config.yaml
bias: "none"
label_smoothing: 0.05
beta1: 0.95
Rows from block 3 of a small sound classifier, named by matrix and row number. Rows with one number within an expert belong to one neuron, the router's apart. Each number is 128 + 24 x the weight over its row's rms, rounded and kept within 0 to 255. All counts start at 0. Numbers have three digits each.
Before each expert's rows are labels from the 100 clips, of 14848, where the router gives the expert most weight on average: "loudest band" is the band of the loudest frequency at the time of the peak. Only what is clearly more common there than usual is listed. The data: short read English sentences (LibriTTS-R). In brackets: how many of the 100, against the usual share in percent.
# router: router (model.blocks.3.mlp.router.weight, 8x160), inputs 0-159
# up: expert up (model.blocks.3.mlp.up, 8x320x160), inputs 0-159
# down: expert down (model.blocks.3.mlp.down, 8x160x320, transposed), outputs 0-159

# expert 2
loudest band: 4000 to 8000 Hz (32 vs 4.4)
router.2:089123107109128133169092140129134146120106128128187121126153111103103143131098138113143158109142113190112091131123123141095138101110132122157122157142115125114132111122193152129145137139118101160135125168169127127122120164140144118090150096110148114158129125151101169153127142119115162187116135101126157166096146113153094144099104123140120128177142144130094091126148182141132186133108114115125169097135153166119128157128135131167165079141103123147097158130125115157156155148169119
up.10:138107195124132147113141103187115093121102087134113152117135132148156119136150104131152077150134171109153129136150131128148158153154148108098136137147159122148146185144132139123132120082184109160127130143111117113167172156128135089127134113133126133135124115112142139087154131136108152113098116137156100068079161185098139134126126151133114135110133117119104122161112066133119167113132106150097104136140093097111133114152120144142151129121085158111116132135111152104176099123088122
down.10:104049128111134105150155097098098135132119104134113123148132098127137160122158092197155107120130127127143149154131117157116108147131134079094109106128161125156157159131118136103122082134153122129158136085134126114114126108112141154157183138117128097165140121112145131098144121116125073163127132161089137122098119129156156150064109085102118131136119128106101135157109114171142164120154132105179083115073133154109139117122127108157127123122119135142146126120110094136100161132103106
up.11:106108115123128118116155144173153067167110063102133162143146141124142112126112140110163090081137164105131156093137116115146150144151129160105110137101128184088127139101120097100141135119107133094149115149111099113090151131135123135094122169147090092115170156136177127129106066144139120151137140178163093149122141162119126112145158118124117147105105136138099125133116082150140123125133115159161091114089146114132111105118143144118091123151144124129148139114147125138074089115106113
down.11:141104131089140113161134123102121122119134095160104173134119108141108111161154146114188128135109138119185149110140111157156146121137106088110148116139138184180162156142134138152091130139180147096127103144150104124111123107153108125088127142100154129183122110166167114108165169082146117121130146138097156119119165132144172112123135150183151149135096140141175118121094182113141117124126145123168131112138147112115125140093126129090133101109154137160088129131135117125134145151103150
up.12:098114168114131140124137114170091126149111094142122139145144135156118097133135121143174093090120185119150101141117156116120140112150134106120159144102169139165150189177129116086142098089149122148158130136144106146123154158134113130109127115114096134154117100131194126125149150159136123098113130141164102080076140187140149118122106144124131142114137135101114123109094100170112144123135123138137102130089132146120139124140117179091105158160116163097077121144121157132165104138105123
down.12:108086169113114129123119133109119117146176108148107122136138096095137111153143105165122114128093149087123142137103108132146089137126122126111150101125117107200142171118097096157135065079144117132142177097149120137110121153106145108124168170092126101145122129150169109077167112073093102109122132138101114139145100118115151105114096109135128161135107130086108090124157117164114147145133107100153100148093115161105129123134130104112109130120149141146112136130165097090114145113098116
up.13:107080144135138133115155174125126131121074114095103159099122100132142123116130136163128123101104120095143118127112094104114108126168124123101122092160118153140134148106136121110142126133127116157190150145138104089147149108096151108130127130126113110162159120111177118111170113109116133126128118134135098094108191138136102124177102113099156107161090116131116141117097099156169104139106098161160133123121137113096119106153151134117150154135149072107180094087117131127091111089167088
down.13:139089169140132133148128101157161120129143148146085151098136175146171137130119151150103152156126123099155114147132105183131121142108074159119130132128140154168143101090135084123118111146159086111101124125155138154126125078121123102141113083114132143145147145116143121119148158125110040133144088133115149114119149120106158136146135166105111129134138109108173078093125128141137156104079136106127112119120143139140146113124110151102125084180161138072145098113155147126141113123125127
up.14:137095115122172091155139146123122084088101109136109119096118139118175139112148094145143108146134154126173105141111115109146114121171114156105105101131167128127172108129105103097136115106147120139117108149139150141151141122117129127089132127121112094104116153116127111047129068196088150102167105131126104124124151167109166129121112108072150134112123104159124150094113105136103118109119126120110118164121099112108128096143107142130131116113154148091119102180139093150125082131128092
down.14:141126147177087128158106107141220076166170115132123136148124109152114126127127159094078172098094107120092125154136137140118099148108113137146165122125144132142109121155129123137086132137113123118126108118144130157142116112129118182107136118158135139146120106129114154138153122125148078114132133131114124144151112144135124074161115157151168197167135156141129125123153144115182110158137167116160142108145160161114145145087162122118159125128136165151136128170133140137116123113088146
up.15:147131149155122125104110129175142099157140077154144095096114150157149083105142122085116107129127149150153122131143144121103112109129129134135129110125129136163126132115107123132124150100129122122169141112117151131151124111098107108115134137163104104137126117136118043116106125156134167117125132149171101097120099134134153112126117153089092139088167135131122158139143082178129060128120098112094140157174111104142115115137208117167132134160134119128073138121124129160101112132081119
down.15:108144132104090158112124113109145110132116120178172112152106118121105116113150139132138131111098128164136142130127117146120116128127137069131153121153094138167119135178109082170094096127131138090097145109109109154089120120139102154094098121107095139136095117133150152143101119068101088117166155109116154163106103149111143137129126124148182130110097109126080107134094118098116138119143156080120132098059132077152196116126121117136149103114137138149138121135121090111110134121131127

# expert 3
loudest band: 250 to 500 Hz (30 vs 12.2)
router.3:118113119096138106178076107129134133137108178122143092114156130129138135132116140086132117137131115136120152096112140156173152119067131111147125178135107129147125091134131151091168165136104113095069076173142136153129130124136161137159184106134147086151141129114111157137137092108137151127131156116139113115076089173113122135134096105099122142123119117173110131129177163146124176126113120148161096129095138102126088081113130107146156108145095143139128139135106123122148122129133140
up.0:133187156101106136138135212138137139121059121122089146126127128146161116113117118135188083126129156133137096118108087081116138156132112156107140129108124121096149153068122092123144129098158095139140125152163147067129117132129150114103143143110100112152178113135127111127155125100099129128122108133120126121122108137118124130192136150134105107139123144147147146129095100117131080159128122154107123131125131125159143088162159169112098138105160086104130143108143120118115135141093114
down.0:132141140139109153123124136153106115178148098127095174152134148123127127126139136164099117122111140120113131122157168099137147108139087086169145162152129130115140132125153156104097128102188138133152109109154134087111145111054130113125125156117111128166139113146165168127116145117120091121069127101159091090136194103109151097115110142118122117120146104153139178095107116121138146124114138150155122124115101127120117125158099132134101070152139142115081134107104171137138100097134167
up.1:102133146155090151152130142139073126131159131159079155090123125123103129111097112121110129130109145144167092139121094097136064111103088139125116133131148147104116122113105133120122121176087098113123164127138114069087116098088096097109093109137119114115175159113133126119108096160093105107078112105144121127122181148124115170134143164088106173088157124128132150147094119117091146146111096163111114147135109141134112103144117120111141129154120072112120140099136126142127131136140117
down.1:103155117153110151143158130140150117131132132150143114143104114107114141166162119140100096129106128156131138117137107171162129109121158119070162089106109126112101073150103100161110122107091154118104071127168157139191120119137135188123152155143102100163126091095113132105122123090130156154152137127119131142112094099125152121138147117074090136109115143112142113150126177108093151139130132109161129140129121150158128129150136137141121134127069156148107167133117092173157122146148099
up.2:096140083108114102145123162135127145123118109100092153107119133149117140125123151144124115175119134144172106144084119124132162105123123173105069127110135119122116169118123108090131111106104166092161154133140112121110181156108116118110122104109129101123175140126130117125096108097133156116097101116135145129125166120163129159148113108072118127133157122136120159165099106160111126169088111109110110109163182100119119157189135171108128150108159092088136110100122112138144125171112105
down.2:148121131125114133143114113115117136169128079110091102116118146108128109128150140130132080134126132105140108121154157115159150104085121073150141110102114099105131083085116144125103120073169102122108114133151148102134122116118133186080172192130138118153144126099156137143140095143155101154163119106115076149100172107103109068145145079099121106117116093138143114122117094124132173140133126075133125140145125152097126142103133125127113134116145112144121141142095156149145121086117161
up.3:147114096125165199148157147144121160173107109096093133131120141117146088153097101089126152121131174118169123092102120140102093148149080148128125099105124173154130140056113078091150129134141110147141167129113133138106136102126093068082130169111110101113161112131118102107124106111127131133107122140164133111143176158133109117130121122148109131113140106138111135088100101131139099117121137142113174144132137122127108091129139145085102103144138112137089136090146104141115127118120124
down.3:130135162116149065131159138152113118119108123141178140103137169138138122129129130143124122122117158123141141125124138157168143107107158074126140128130131128133114121166108113155110164129143156119127103124125113109179200149138133148130143120141073117135147130152103133067133126131144133136137130143132154186104177155099153110148167129139120120094117107098121098155117159102044138159094078157153118112168123141160116124150155125126138120126111105153139134116085156127133107152180123
up.4:107130124106161061104130128090156136118143137123081177125109126140150111146153141157126157167070136170127105112145107134147125160156077179108128092169138152156128146110106120150148145095100133139131110129149128130135146110144135091119090146156109066090141185138102106102124081128121117116132125130136104138147165144118117130134122087121090111131100114133093142131085141114144141133107123135117100179124107104140118109154106145130135133098121087113141139113153102157168074149121124
down.4:137117094110104148120120116148070090155140156128127103171157140127100094176147116121104083120133120155140142131123117139107138117126149070125142204100138150166130115134119129137108139126144114110151159111098125131125163157094103153115115152103122168153086142100102111141119137126109092112116131111124134159140113181153158102095110173153119122125138083113138132093153135125155163117152155062143125168115117123105164091124125119131104097110159154159153169127090163131116135125116135
up.5:113150136139148187141103141166139126124150130124096147096123173119136130115110111123094109156112161132155121144138137124124138126170096144114153138112152101128123091100129153114122135100117106116127172122146110088115137159065139122127097140105106133146159116167138104140137129136119134129097124106212074123130161142120118072155100124123161119042133106124118173119092116105109116156118138116109153153165118145184130110142127131146085122124114124129082129112128135137172156127121158
down.5:126168117159127098123145103137121121135128117158100140144068086181163118132122078120125120131131094130126124101154121139163136146112115132135160091113097102096148106117138159098119092104107133090154134127116124149194114121119132104134130107119122134149097141127130151144107093110075122150137090128152110129107117155103137128142125132097117127078108128097136089135107182121081134097128073147103114116130122137167122122133083097152162092159144114122176152138117160115146192144105141

# expert 4
loudest band: 500 to 1000 Hz (26 vs 5.8)
router.4:126168129113109141135106131164173148126101152122132134144126146130119152129119145145159138122132102115088115132106130134158149079102150126120089146127098108135121132111166152189121108116119089157083123119113153133103101140164176139154094071158178170115145097143133146129134143136136143145114132119094152147114172123139120141094116144163102131153163155098113132117074157105111114156142142095123134104112125118108137142093152102179179084132116112140118155125141129126134148205154121
up.0:139128159146108088098155106179107121149149112171117135159126142128131092106166127100152094081099141127156143128148155116139112182122087102136156152078141142154134153184126124121125104130117142104151098118155114131131125160127134093074118120077135130122164126135155127123141149125123138141134139140173142102096160167077150109131141131107084123080121094114110159128073082126167123134135113100119105119143136129149127135159168139144118165126119130094117098138132114083132099098126153
down.0:100088107124092151117072134133065119118127112163140100149117154153070131127129082142147137138100123119165127146120180110098124135088166081140134155118137117175150133146105112113139111120148154144133147128131108140097122157125130115160149117092093105137074123130119132132113146121105107090115134122139115140107107166135156134124161107154189158142169105164135127164119095120087160141185153142123131145131113106118152105129081123135107143114103141165102130144159145116116178138122131
up.1:108124148113117132115121142131120098115106132162127144184168162097131087118143147115148126115102172131170134151107103111127120103126095143075149157130178109171084110115109123127134135121118151145091113166101127097127116157160124127100133103168094083157122153147147155119127117112100142139127112096144107119131149177113158119143149191119078113126133136135129107171131138122135121141183154167122105127159146123143195156107118094150144145165100151148154109106131159133106135150104129
down.1:110147097087114121134130081138071115126118135159168081155136130117147121148106162129145113168114103120129131142148119157141108138113187127148125128077101127165136142134137101120125132113148140139138143123133077142122116148156150121185097140133122147131094097115135111070140090184073107153135194144111129123121116132156110135128131128185111127146151161094147089159139138115112175103140140095105115132115119169127139129152088107156119125129085146160112121129141140125105157134151094
up.2:115153141126113121123155143109139155162131115185118144148134149111088088117131136106138090109108203155131123154144112134115150146151177103116173145112137111157157112145140071119108117133174095131131159143158131093136143160153132125096134131145079106125127133086162089092072162144141122131116124116147117131100139132104135143092157192124120121086143137134095145181102092144127131105149158131123102132135116125145176128156135136138130113130102127120176095130128145101136108146116091
down.2:118153087077125140105119082132054146101146129186139083138136138110131112118118104114121124138113140154138164140138147154129117102097133117151129132101127098191157142108133149128149138112130123120140137102114078125123116151165123115163134141142101162149093125108135089104118154195097102138122164142127139115100116141116152170104110135178091135133107130110155115175124127106121152085137121117135140127137086142113165105153134121150126131131082138164113100090150155081131170150126116
up.3:140106193154182096131119127120143117112118138167138169144104131143093087100124146110142143134105170112149136130107075128154170169166129103172124109132166096168124110141106115144120094135115134135112148096131173147161102138093145154134149109159125137151101179088161109105118140123126120105114137112107100105098144154111155139084141160170085118091125121150142114152120144141104120142149160122143095121105153105155184139112111169114123138167125147114139101142131134133151099126117150
down.3:100128098086124086136122099128095113143131118160128094096166123138142149141119148139150117141142102122109179161149117138133107104113138142128150129094117116166154157124140103104173112120161123143138153086141083127119115162160147110180140138117147192152115109121165111109132149143082086135170155150114129148115127111127136157102093101133122118176100152130144087144159104141149158107153147151135107147108101161095130150125117105177147143092085120156102085120127147095142141122126083
up.4:110129132132128104113147090192133060137120105120112152112160115143105117100146097119123111129138115125137136114129161123108156126160127073162095076129147108162148146131166096146132124099140107108157109154149110097109163175100065055091122119155110133121139106135145121130127122095115123134084127146165118085139142117143112078113149148091168132111126114133140163103074125117122137161104105125151138137154164103128132117166146123153137138108124164123118097143148147138117096139146118
down.4:129111114122083127135166123142096101135133117148144123167144142153110159154110130144124136146154148122132122140132150130138094140127103200087143128095114123166127132156148129109095124100130101132136174122120075094085139141145152136160140138158134163148113096131121134138103136113128113149109152116109173119139096107162122179142145110154144107146147159155165142154060123129150174165142151063131166120128122144136143108085101112160132111110144089151107110111126111076114166156150133
up.5:153114075150067065099144145190141087130105121102108149097114112116091099121136129127161134080107114179179126144164136109127122107132112156110115138109112140138146137173102116100150126115136121161135124088113142087125153131101104120107130129114104116169151060112148111116122155123118125104098108144169112117125138099099129122137130099120156081096154130161152124164082128131147102146137146102133113144114134088131134118137154163148085156087145114122139131141150148130109144146124115
down.5:131154113103105138112124127092110121158128099160121105156133136118135166151142111118136142099127119116142161121143142172144101141095102085126153124112149126192144126168116104121130100148123157140146166133127100140118153116185099096177118113102157122157115090146157126123143122157128067080125158126145161136116115114152130156140142133175170136124104119135120080065177148155114146160133121151118158147131133108166161134122151150151147123073106161152140156145141118112129164124112096