Rows from block 3 of a small sound classifier, named by matrix and row number. Rows with one number within an expert belong to one neuron, the router's apart. Each number is 500 + 25 x the weight over its row's rms, rounded and kept within 0 to 999. All counts start at 0. Numbers have three digits each. After the name is the row's rms in percent of the matrix's.
Before each expert's rows are labels from the 100 clips, of 14848, where the router gives the expert most weight on average: "loudest" is the band of the loudest frequency at the time of the peak. Only what is clearly more common there than usual is listed. The data: short read English sentences (LibriTTS-R).
# router: router (model.blocks.3.mlp.router.weight, 8x160), inputs 0-159
# up: expert up (model.blocks.3.mlp.up, 8x320x160), inputs 0-159
# down: expert down (model.blocks.3.mlp.down, 8x160x320, transposed), outputs 0-159

# expert 2
loudest: 4000 to 8000 Hz
router.2 099:459495478480500505543463512501507519491477500500562493498526483474473515503469510485516531480515484564484462503495495514466511472481505493530494530514487497486504483493568525501518510511489472533507497542542499499494492538513516489461523467481521486531501497524472543526499515490487536561488507472497530539466518484526465517470475494512491500551515517502464461498520556514505561505480485487496542468507526539490500530500507503541539449514474495520467531502497486530529528520543491
up.20 097:481560518509466490494494525577529504517501457520503523502543571512503468519503475493518450458494491527485457491472484483492514517505481510510438499488532496500511515553482471462477498524483505493513500524531455476521509499465498467506494448490508469523547516480511460523483496492432450516485482481519478515473502552495514488516517530502465521497546521490475528494514502480491501494525522491474500482483479513542489499532503515502490517486494459508453503472500496496461478520484487
down.20 090:531444510524548493492497446489488482483532485479466503511479479513521466531465465498547512483495514491523483468529488560470492507474457464506545496477495478537508508509492508524478509476529533469521502499520540484479494464539488492487500525494529470484473445536558503503497539494511462459508489498458489449504541512500518476470491534494520516502489505534512487514450501496527484531508521496506540462488493470527524500489516529467511494486510466530491491501505479503509544542453514
up.21 087:513528544524486463450527470560534462485442486481485509495506542480499509476521514538516453491505525542521472507497479479483523491502485503495487506491503521456455529490450474495486505494478470491522463516520465452497513521504478486503477493514455489492504477472508503504516511504484489443469483514537486477481510528530534473488506496510481494489498549481453473504466462510484485506457527448488502528471497483494515504509538549504525510518487482491546533477488485522462500522461457
down.21 085:487439527511499513534495452461464508496532513491504508470523469508484510520507466530524468495464520487545491500503496549481460518500484487516504499475509476514504491551469480501523491496514505484507494478509542445449500493530475518493536523435522476524495468529551509492531539479507441486519542504468518496468550502508496512524517461519519570516511509510507531499469497532519525502515519488526488491485504499506511507485485519449523534459493524513469474528495482505512527540498523
up.22 102:487468503502484509472505495566494449467484473474497549512506538508520486523475515465523498457498537492518482509498469498541528512507479470491560502495517520539513530536476457472470484470517496519517473541485511510466539526524501446487454514538471448528532491499510506507546507482470531507504487550538497499519531540506565465481513546488481513508503490503475523515495438487492500486483466511490485539488479478512485468490506501476492502493476521495503473478496522502465508494513515
down.22 088:460495471502462504522501484465472533501509497510531497520475490490537539524494455546490481544520477509512516534457452547517495507468469486509510525521508500505519513520487490474517475505513472517546523451490472474415507484494498507530525545500533526527491487500518517463549523511487470499533528532484496533485503484523508511473481481517504513491513493468526486510487511546505496542512495459555477500439506527477511463493488503493546527493502512501461514509510488492487561512518522
up.23 101:493487539513486509509498476532451448471487485518512521502482506508541450505496483516500435452516507477483465492504474511510484538519477475491511495495517479475522508510503483455533503505533521547532477479495486497515515510455486494486527516483487482520513475477513478437521515490492507466520493507520506488488515524456535480498489505475466503501476478500486484488494453528502493492478498519479473549433485459521559467541544546467497529488450499493515503473510502458464491501463460
down.23 091:447444508481523483511504505478461519516512470475489498489531483481507519527488467527484468533478510487524497509522485520520487524514481482474473486525537535564516530507503528520494529484526498498538509441517487462481524512497500472515554543461505504537515503513486541485553518465516455531510516506435493462490523509530501502508506496504528521511461520507496456496498476541483542496562506494521462502473512524502515462516504489517503495482500531528442483478514463504504527492510528
up.24 123:522412518524474564488509521485464437472503506519476523524533501556487469572524462503540460498521506476509479497501521514519467513523484503505554515517514472523504504510490458499521518496560492496513491522529503469523502523499478493454525529498490467528536474513517511500502465513492521487478505491496501474469501530503527476502496541479507487453477450503478480479466472465535493451500498540481499509490501489515519448522503507485490488492504483537533487511509499492488483505485488
down.24 133:505513505509539534474534523509554502503486524512475478446498540487485488437478519481502536488492516511506511460530518494464516496477487501487501499518503554503486465500434505489497518539464491478445515491470470529517461485497478514513475493521464509479500465497485490522445533523536519461494486496538492517515524509514506518478542499491476481506554485518491545489509499485436499535489508518473522475516510499512493490505499504538491499535455501512495514502563515541527439519484502
up.25 101:482499524498513506489496495570501441505460465458455520486509524491575469499511540519540464488466536496497478533481500498560490533518496497491525528486516525502521519536509488449527493464506495501559486496507459501506485491473489483496503521474515481493521458495550523472509522488525522484519486483508468497477502522501526493494476502495483511497522515538481491488470445485520478500457503495501495517492484500519505483546476563494466523517461491470482509466496493451476449480487494
down.25 106:481446496490512476541516462485462536504494447500492490488526468490506475509510511538510476563523491494553476504520465553512478529505470467483482476503555503505519536513482465508522479491550502511554501448523482474464499498517511481494499525454511516550494485473537510483536499505516446547538525505477482457518526488508507497516496495530520518529499521507518491529486479510517509507526504497541493493443535524504512485539521527471474489499530499511467483523504455518504518508494506

# expert 3
loudest: 250 to 500 Hz
router.3 102:490485491467510477552446479501506506509480552494515463486529502501510507504487513456504489510503487508492525466484513529547525491436503482519496552507478501520497462506503524461542538508475484465439446547514508527501502496508534509533558478506520456524513501486482530510510463480509524499503529488511484487445460547484493508507467476470493514495491488547481503501551536519495550498484492520534467501465510473498458451485502478519529479518466516511500512508477495494521494501505512
up.6 089:464482449514521474485496505536523482500463502497501517478472490502505458472497501499515473499501475498501486516487467477497473517516518484453465486456462522458492536485485495511515508512500450518493526466463505447519504520430493503449488511516476476507500486463478544475474558499479512492495481498557490494501510525485474496522497557519494504497493463500555526466473464539450500484467495504458507495514479485521511481523509502489470507491508435498442455471496487528484497509506505
down.6 108:488492525500526463529473507502497521534493510512464498475499484500481522515514523511511459495454492470516507496527508498502542482510444472504465489538472518482476459474503550487507478498527493503463504492514515487504479467434495487477526523486478497510555511511510494508531450478514491522519508493483444527470573467491489457471477472463500476496491525544477473503466432519522509543490459519481463517492501523495515516491455462472501471510464491500522475485503503527515527486534518
up.7 098:486534529510504480499488531598482514485443486469476542464512505512492476518509472490524497490467512513546478464499497470495549496499501516453530496516482510447493538437476458495532498470511491498505507523507524418495535543519519489458479507534432498485491502510492509484542535483475497494462497526542489507503539476513497488533483480505505469489479502519500485479486477498511517503512498490480518504529492475525490525499526461513512521487476471518505495473504518513467492521518479
down.7 092:497524470507527440528499499487481503506513468500506510502519495496508513497524466512506462457439488492526480513528499463507536493516466530528463446544477503488463464461486466489480478464562530494497516500541505478512473480451519504494520532512476512531524479512502525517488542492485482502519541496506454497491560487531467461490508510470532502479504480519494483504459481508489493522540518532457468517498453501551515509537464480509522466497522528499474499469481489503521523486531519
up.8 099:505499476506513469504487524510492500472483441489443494467479523502508515476504484518506485501476532524528462483495486506481489470528444505467488488534480503485541519469469474496530494484502494531532550477509535464479527493520506471487485532466498486512531498446521476499522448484431461473478501562526462509511566492515498511521493469482533475499490525521524515470485476508466499486515503508450520500513471476511472446521525496507512501484504443482498446488501486491506499483497486
down.8 093:459498481450532445498521501492566493512499455450505531502511459495475460497479519496487475536486478515534504536533545489532523483510458497509493507489528515486470476496512554471483490473513523506478510498472519469492473509427501481483530478480530500507559493481473521468514477476469517517501487541530457507516534464519488432523509499484523551477497489481520510485484506500538496513462523498510502519491517509462493490521524484533524509495503521485499492474504521534539487499514466
up.9 108:509428495526524547511479511514468493534566488458476525481532490523506497499510481477482507451505477488477501502531530549477493482484507467528525476500494506530490525534495504493516525528466571472496528502456455566510490512471488507507510539507479510522494475474491487530533527545484475512477477523517459497487512528500542470525507509477525537481484470505443507543510525517475507495492521488521503541476506490495500497480506487527509500512500510559471527541508493506514494515489465
down.9 116:530494479506488537521514461511456467487510491519505480579510484510519477539516460490496487500533477531475496493505525559512506500488530454481543533521511506545520512561505486521480514499500534493529495506520508509512530509493532512478511488519481490492465499500531493517520537524486463514515532504511531449487459536497505462509481512555537530503517468512531491462516512479514470487500522454533507493510538505468531450464486525517479498501561503519515491511504541494510490487461542
up.10 098:489514486500518490489504504518470490546480493462475508480506511504502482487506536481504484485517508456513488523512512436496516507537423514449487493485511499477459547467489462462528509502476495488494541504503501449507515504469504459455481515461510491480517505500498517550504503510436480522480445486495496545483539500456527529539480481497524490463509503512538490494454476538513526518529452498467498547473502486488486498524497540472464524477503453505512468496518504509514495497471495
down.10 093:469484489457533479533493514493527514535467463479462517438520489499489511505544509517487459482493496477530483538518513532538459488509423459507476476498520569466488476486509506515544518488522491522524492497478504489504492484482524506532514481477499483482521514495504493463488449521519527486478499551525464497505587459487489483505483517462470496503506528503527498489452497528497498542490487553479494530526498503526484489480536504472484523495482506482495454499508501511491484508483481
up.11 101:521476474455488477542511507475466515550505475468521518488501528486500487543460516530528474530438493494508498519523461481490449511499464504470534504514486507528471587517484464483525539527491532488519500542500532456425494516525519471483481480484484538488508533471526508526466474484477451503525510511486472524548499508475501481486504466497473522480483521521517498479519472470506529510480511512519482499483475505482508530506469492495526506450501514507539484483493512503472507505503496
down.11 121:512520444499532545480464489478444496481517501496484493554499505496499487498500469554508464485532524502493500528488505500520508466472527502495509520478487470476479523534505479499496490506502494464495547468495444497485499506481511504523514502482501503517462502505501456488433474508474461528494528493476512526529438526514505531475493475550463479500488499525483515487567493499502539452514531447493486525474464516489497505505447499515473470459491490485487501479451486471476515529464515

# expert 4
loudest: 500 to 1000 Hz
router.4 114:498542501485481514508477503538547521498472525494504507517498519502491525501491518518532510493504473486458486504477502507531522449473523498492460519499469479507493504483539525564493479487491460530453494491484526505474471512537550512527464440532552544486518468516505519501506515509509516518486505491465525520485546495512492514464488517536472503526537528469485504488444530476482486529515515466495507475484497490480509515464525473553553454504488484513490528497514501498506520581527492
up.6 106:499508518546490529523482498546491485550481498469477508508511508480499481474512458473475436494477512520523477493481473513485522528515481517523520552459511473480498472473522503505478485524508478512532525517547493537549547489454494475470491541507467470513523466495524491473480520485493518523495481511545489464483513494465522518501511533486519531432526459517514529473455461518510460509501491491500533518517485490510509477542529532493455515481489508502467503463503501497518529494445501
down.6 102:496516453515491507462495506532483494504463540521527488537503479499478535507487531469465505487518494527498487504502508560488471483485548465501495519507505482471496500518446509530479474525435519496489475490480449478487476536513511522532469478471501461502472532511474534525453512542518457493504517514511514511495482524514560438484520482507459487497563495507554514511497511451516500511483511508484477486486527498506555534502488469536488519504478504535509507507526525485466515521498528
up.7 107:490522566497496478504484513541540467526517465536495501528519525501445482513484531493513483461454529496489505493489518426472484495482483475489529521486493493557487506541493476506498495505513488470510506532491483487511493510528495481485472497501448494483541512473539524511499534471469468499485525502533507544482508543492523488495518529519510518469549511506432517515474441471520479533501478505494536502507486477516503495522532514484485503524467496526513503515477497496498447512423511
down.7 107:494502469469482501502479487512407484502495524495518494486504508524510498530493501464456470518531470533515531515510477545493490518483516480565504528467525473533517524543504478454512500499510563486497493484516482475472501545524516512547500494501484524543482520508537477472458521524461443467530528513543523498494478479502524489471497488486510514483516500509493459536479506492479524478551550462529484515472511516496525499508520492533497490497472526525509465488502504449478519501505497
up.8 081:514509526479509461529510479475564433477474489516463498482507501512491491413475448515531485451495508515514474495474457509497538569525482468467520492488493497481508461532489498505505493509514525486561503507518509490481513498478482515461520469509524504493490486534533471519509497512487510487482519473537475478505554488542546482464499540469494493500514491527507495516478484480475517477509482549529525512469491510484470500514539515519539524546499500485511475494507504470485480491467513
down.8 102:526507449439482504521509470536432511511475494509542471495496499507516492548494487512528484480500500506494507544518492501528493501518510533516496512463483494537511541513524473485510504506521460494491559481526443498474524485533514457540475498505506549492489435491521440477469502522447478489496527490527503494459513511494510561479502454491502473505512524490504497534492477518507507495564507453507520506505515498506515494510479502517527499482448500539508499517533478462495534516497486
up.9 115:501498546488500507499506468488528541475496501538509520541492487502496498490495520491472524516492515477487510490467447520470535527488520458498495478524495481488455460451504559480491484494493517491504528516511575518551476510482526510509500483484497522531507505481487521506508475524533541505466493488463482506532483524500459508431481502496500502492475478494516497515515478575475506478458474550485495499531532523462483526499480467509479485569527490473495510497519496476525452485541508
down.9 116:498484525513515496525488550518518475492451492489492528428512495498523522510501520470499489500502490458430540537488517496507544471546526519471475504507508540466497507476568482492543503501499488511507470488506519518500479473509477475478514483509522607498478515500516510507526509464508553531493501486488504500512471468481512462535493483460530507508516506506464499502543463509493500490509495538509485510517538503468499520499530486480493536524542501481531457515481529481514503475522500
up.10 094:512461549493557462494494516484517492464500512531490498528505512448499478485515495480490494478491551500572483469506438516504523493528471521457500493472504511511525473506488504523475492514519517527540498516510509467514505495457523521466528501463441504486493532496486479504504501494469541491469514489531505459495532498505504514480499543496490421472490467524490529463445481515489479449509470533509477508519460549521499482525479506498517518505486455499522471486475477510491502513477516
down.10 111:491514469507495534517503469559455500492487509506522458501476492487495528472508512517499492528474509522502534515516550541460508475450517505496454503468501461523474480510547506488510510522493434460489546485470465506479489519492518494518488469522520516507477493470470468463453503549490461526473521495517498544485464503494519516515494489541447496512503532453520528570508465500508502494485495478511504497499489500518510504475514488541486473504455459524508473498469527462505536487499514
up.11 099:510491482500493464501490514528501461537496479480455521493472514523496490481475490502482493478481553515532483484517503501479528473491470491519485476496495503495529516556486505472494487518536514486556467521524481465477507537525485436499503538522528486517551502484475449493490508459460532506535459510502446463500557521487509481486489494517488508468487494534553498482459484521516476498483469439451522520495516499522492469511536505512514493467539527468500514512494520511450522475493480
down.11 090:513478454500502528510466537459488542510501508486505510517477524515514531484512491497485505494516502515512497546516504504489528533486484521473507519521529502517554511535470502492471519497456507517465456505504470512467505495492536560447508466491518466480488492493555540518457530507548493517490536479457477509524528506515486525530497548546501511512524522500537467461510532473535477504502471512493469507509493530481518504498510460523502496528520523481508571483526532509459514474543526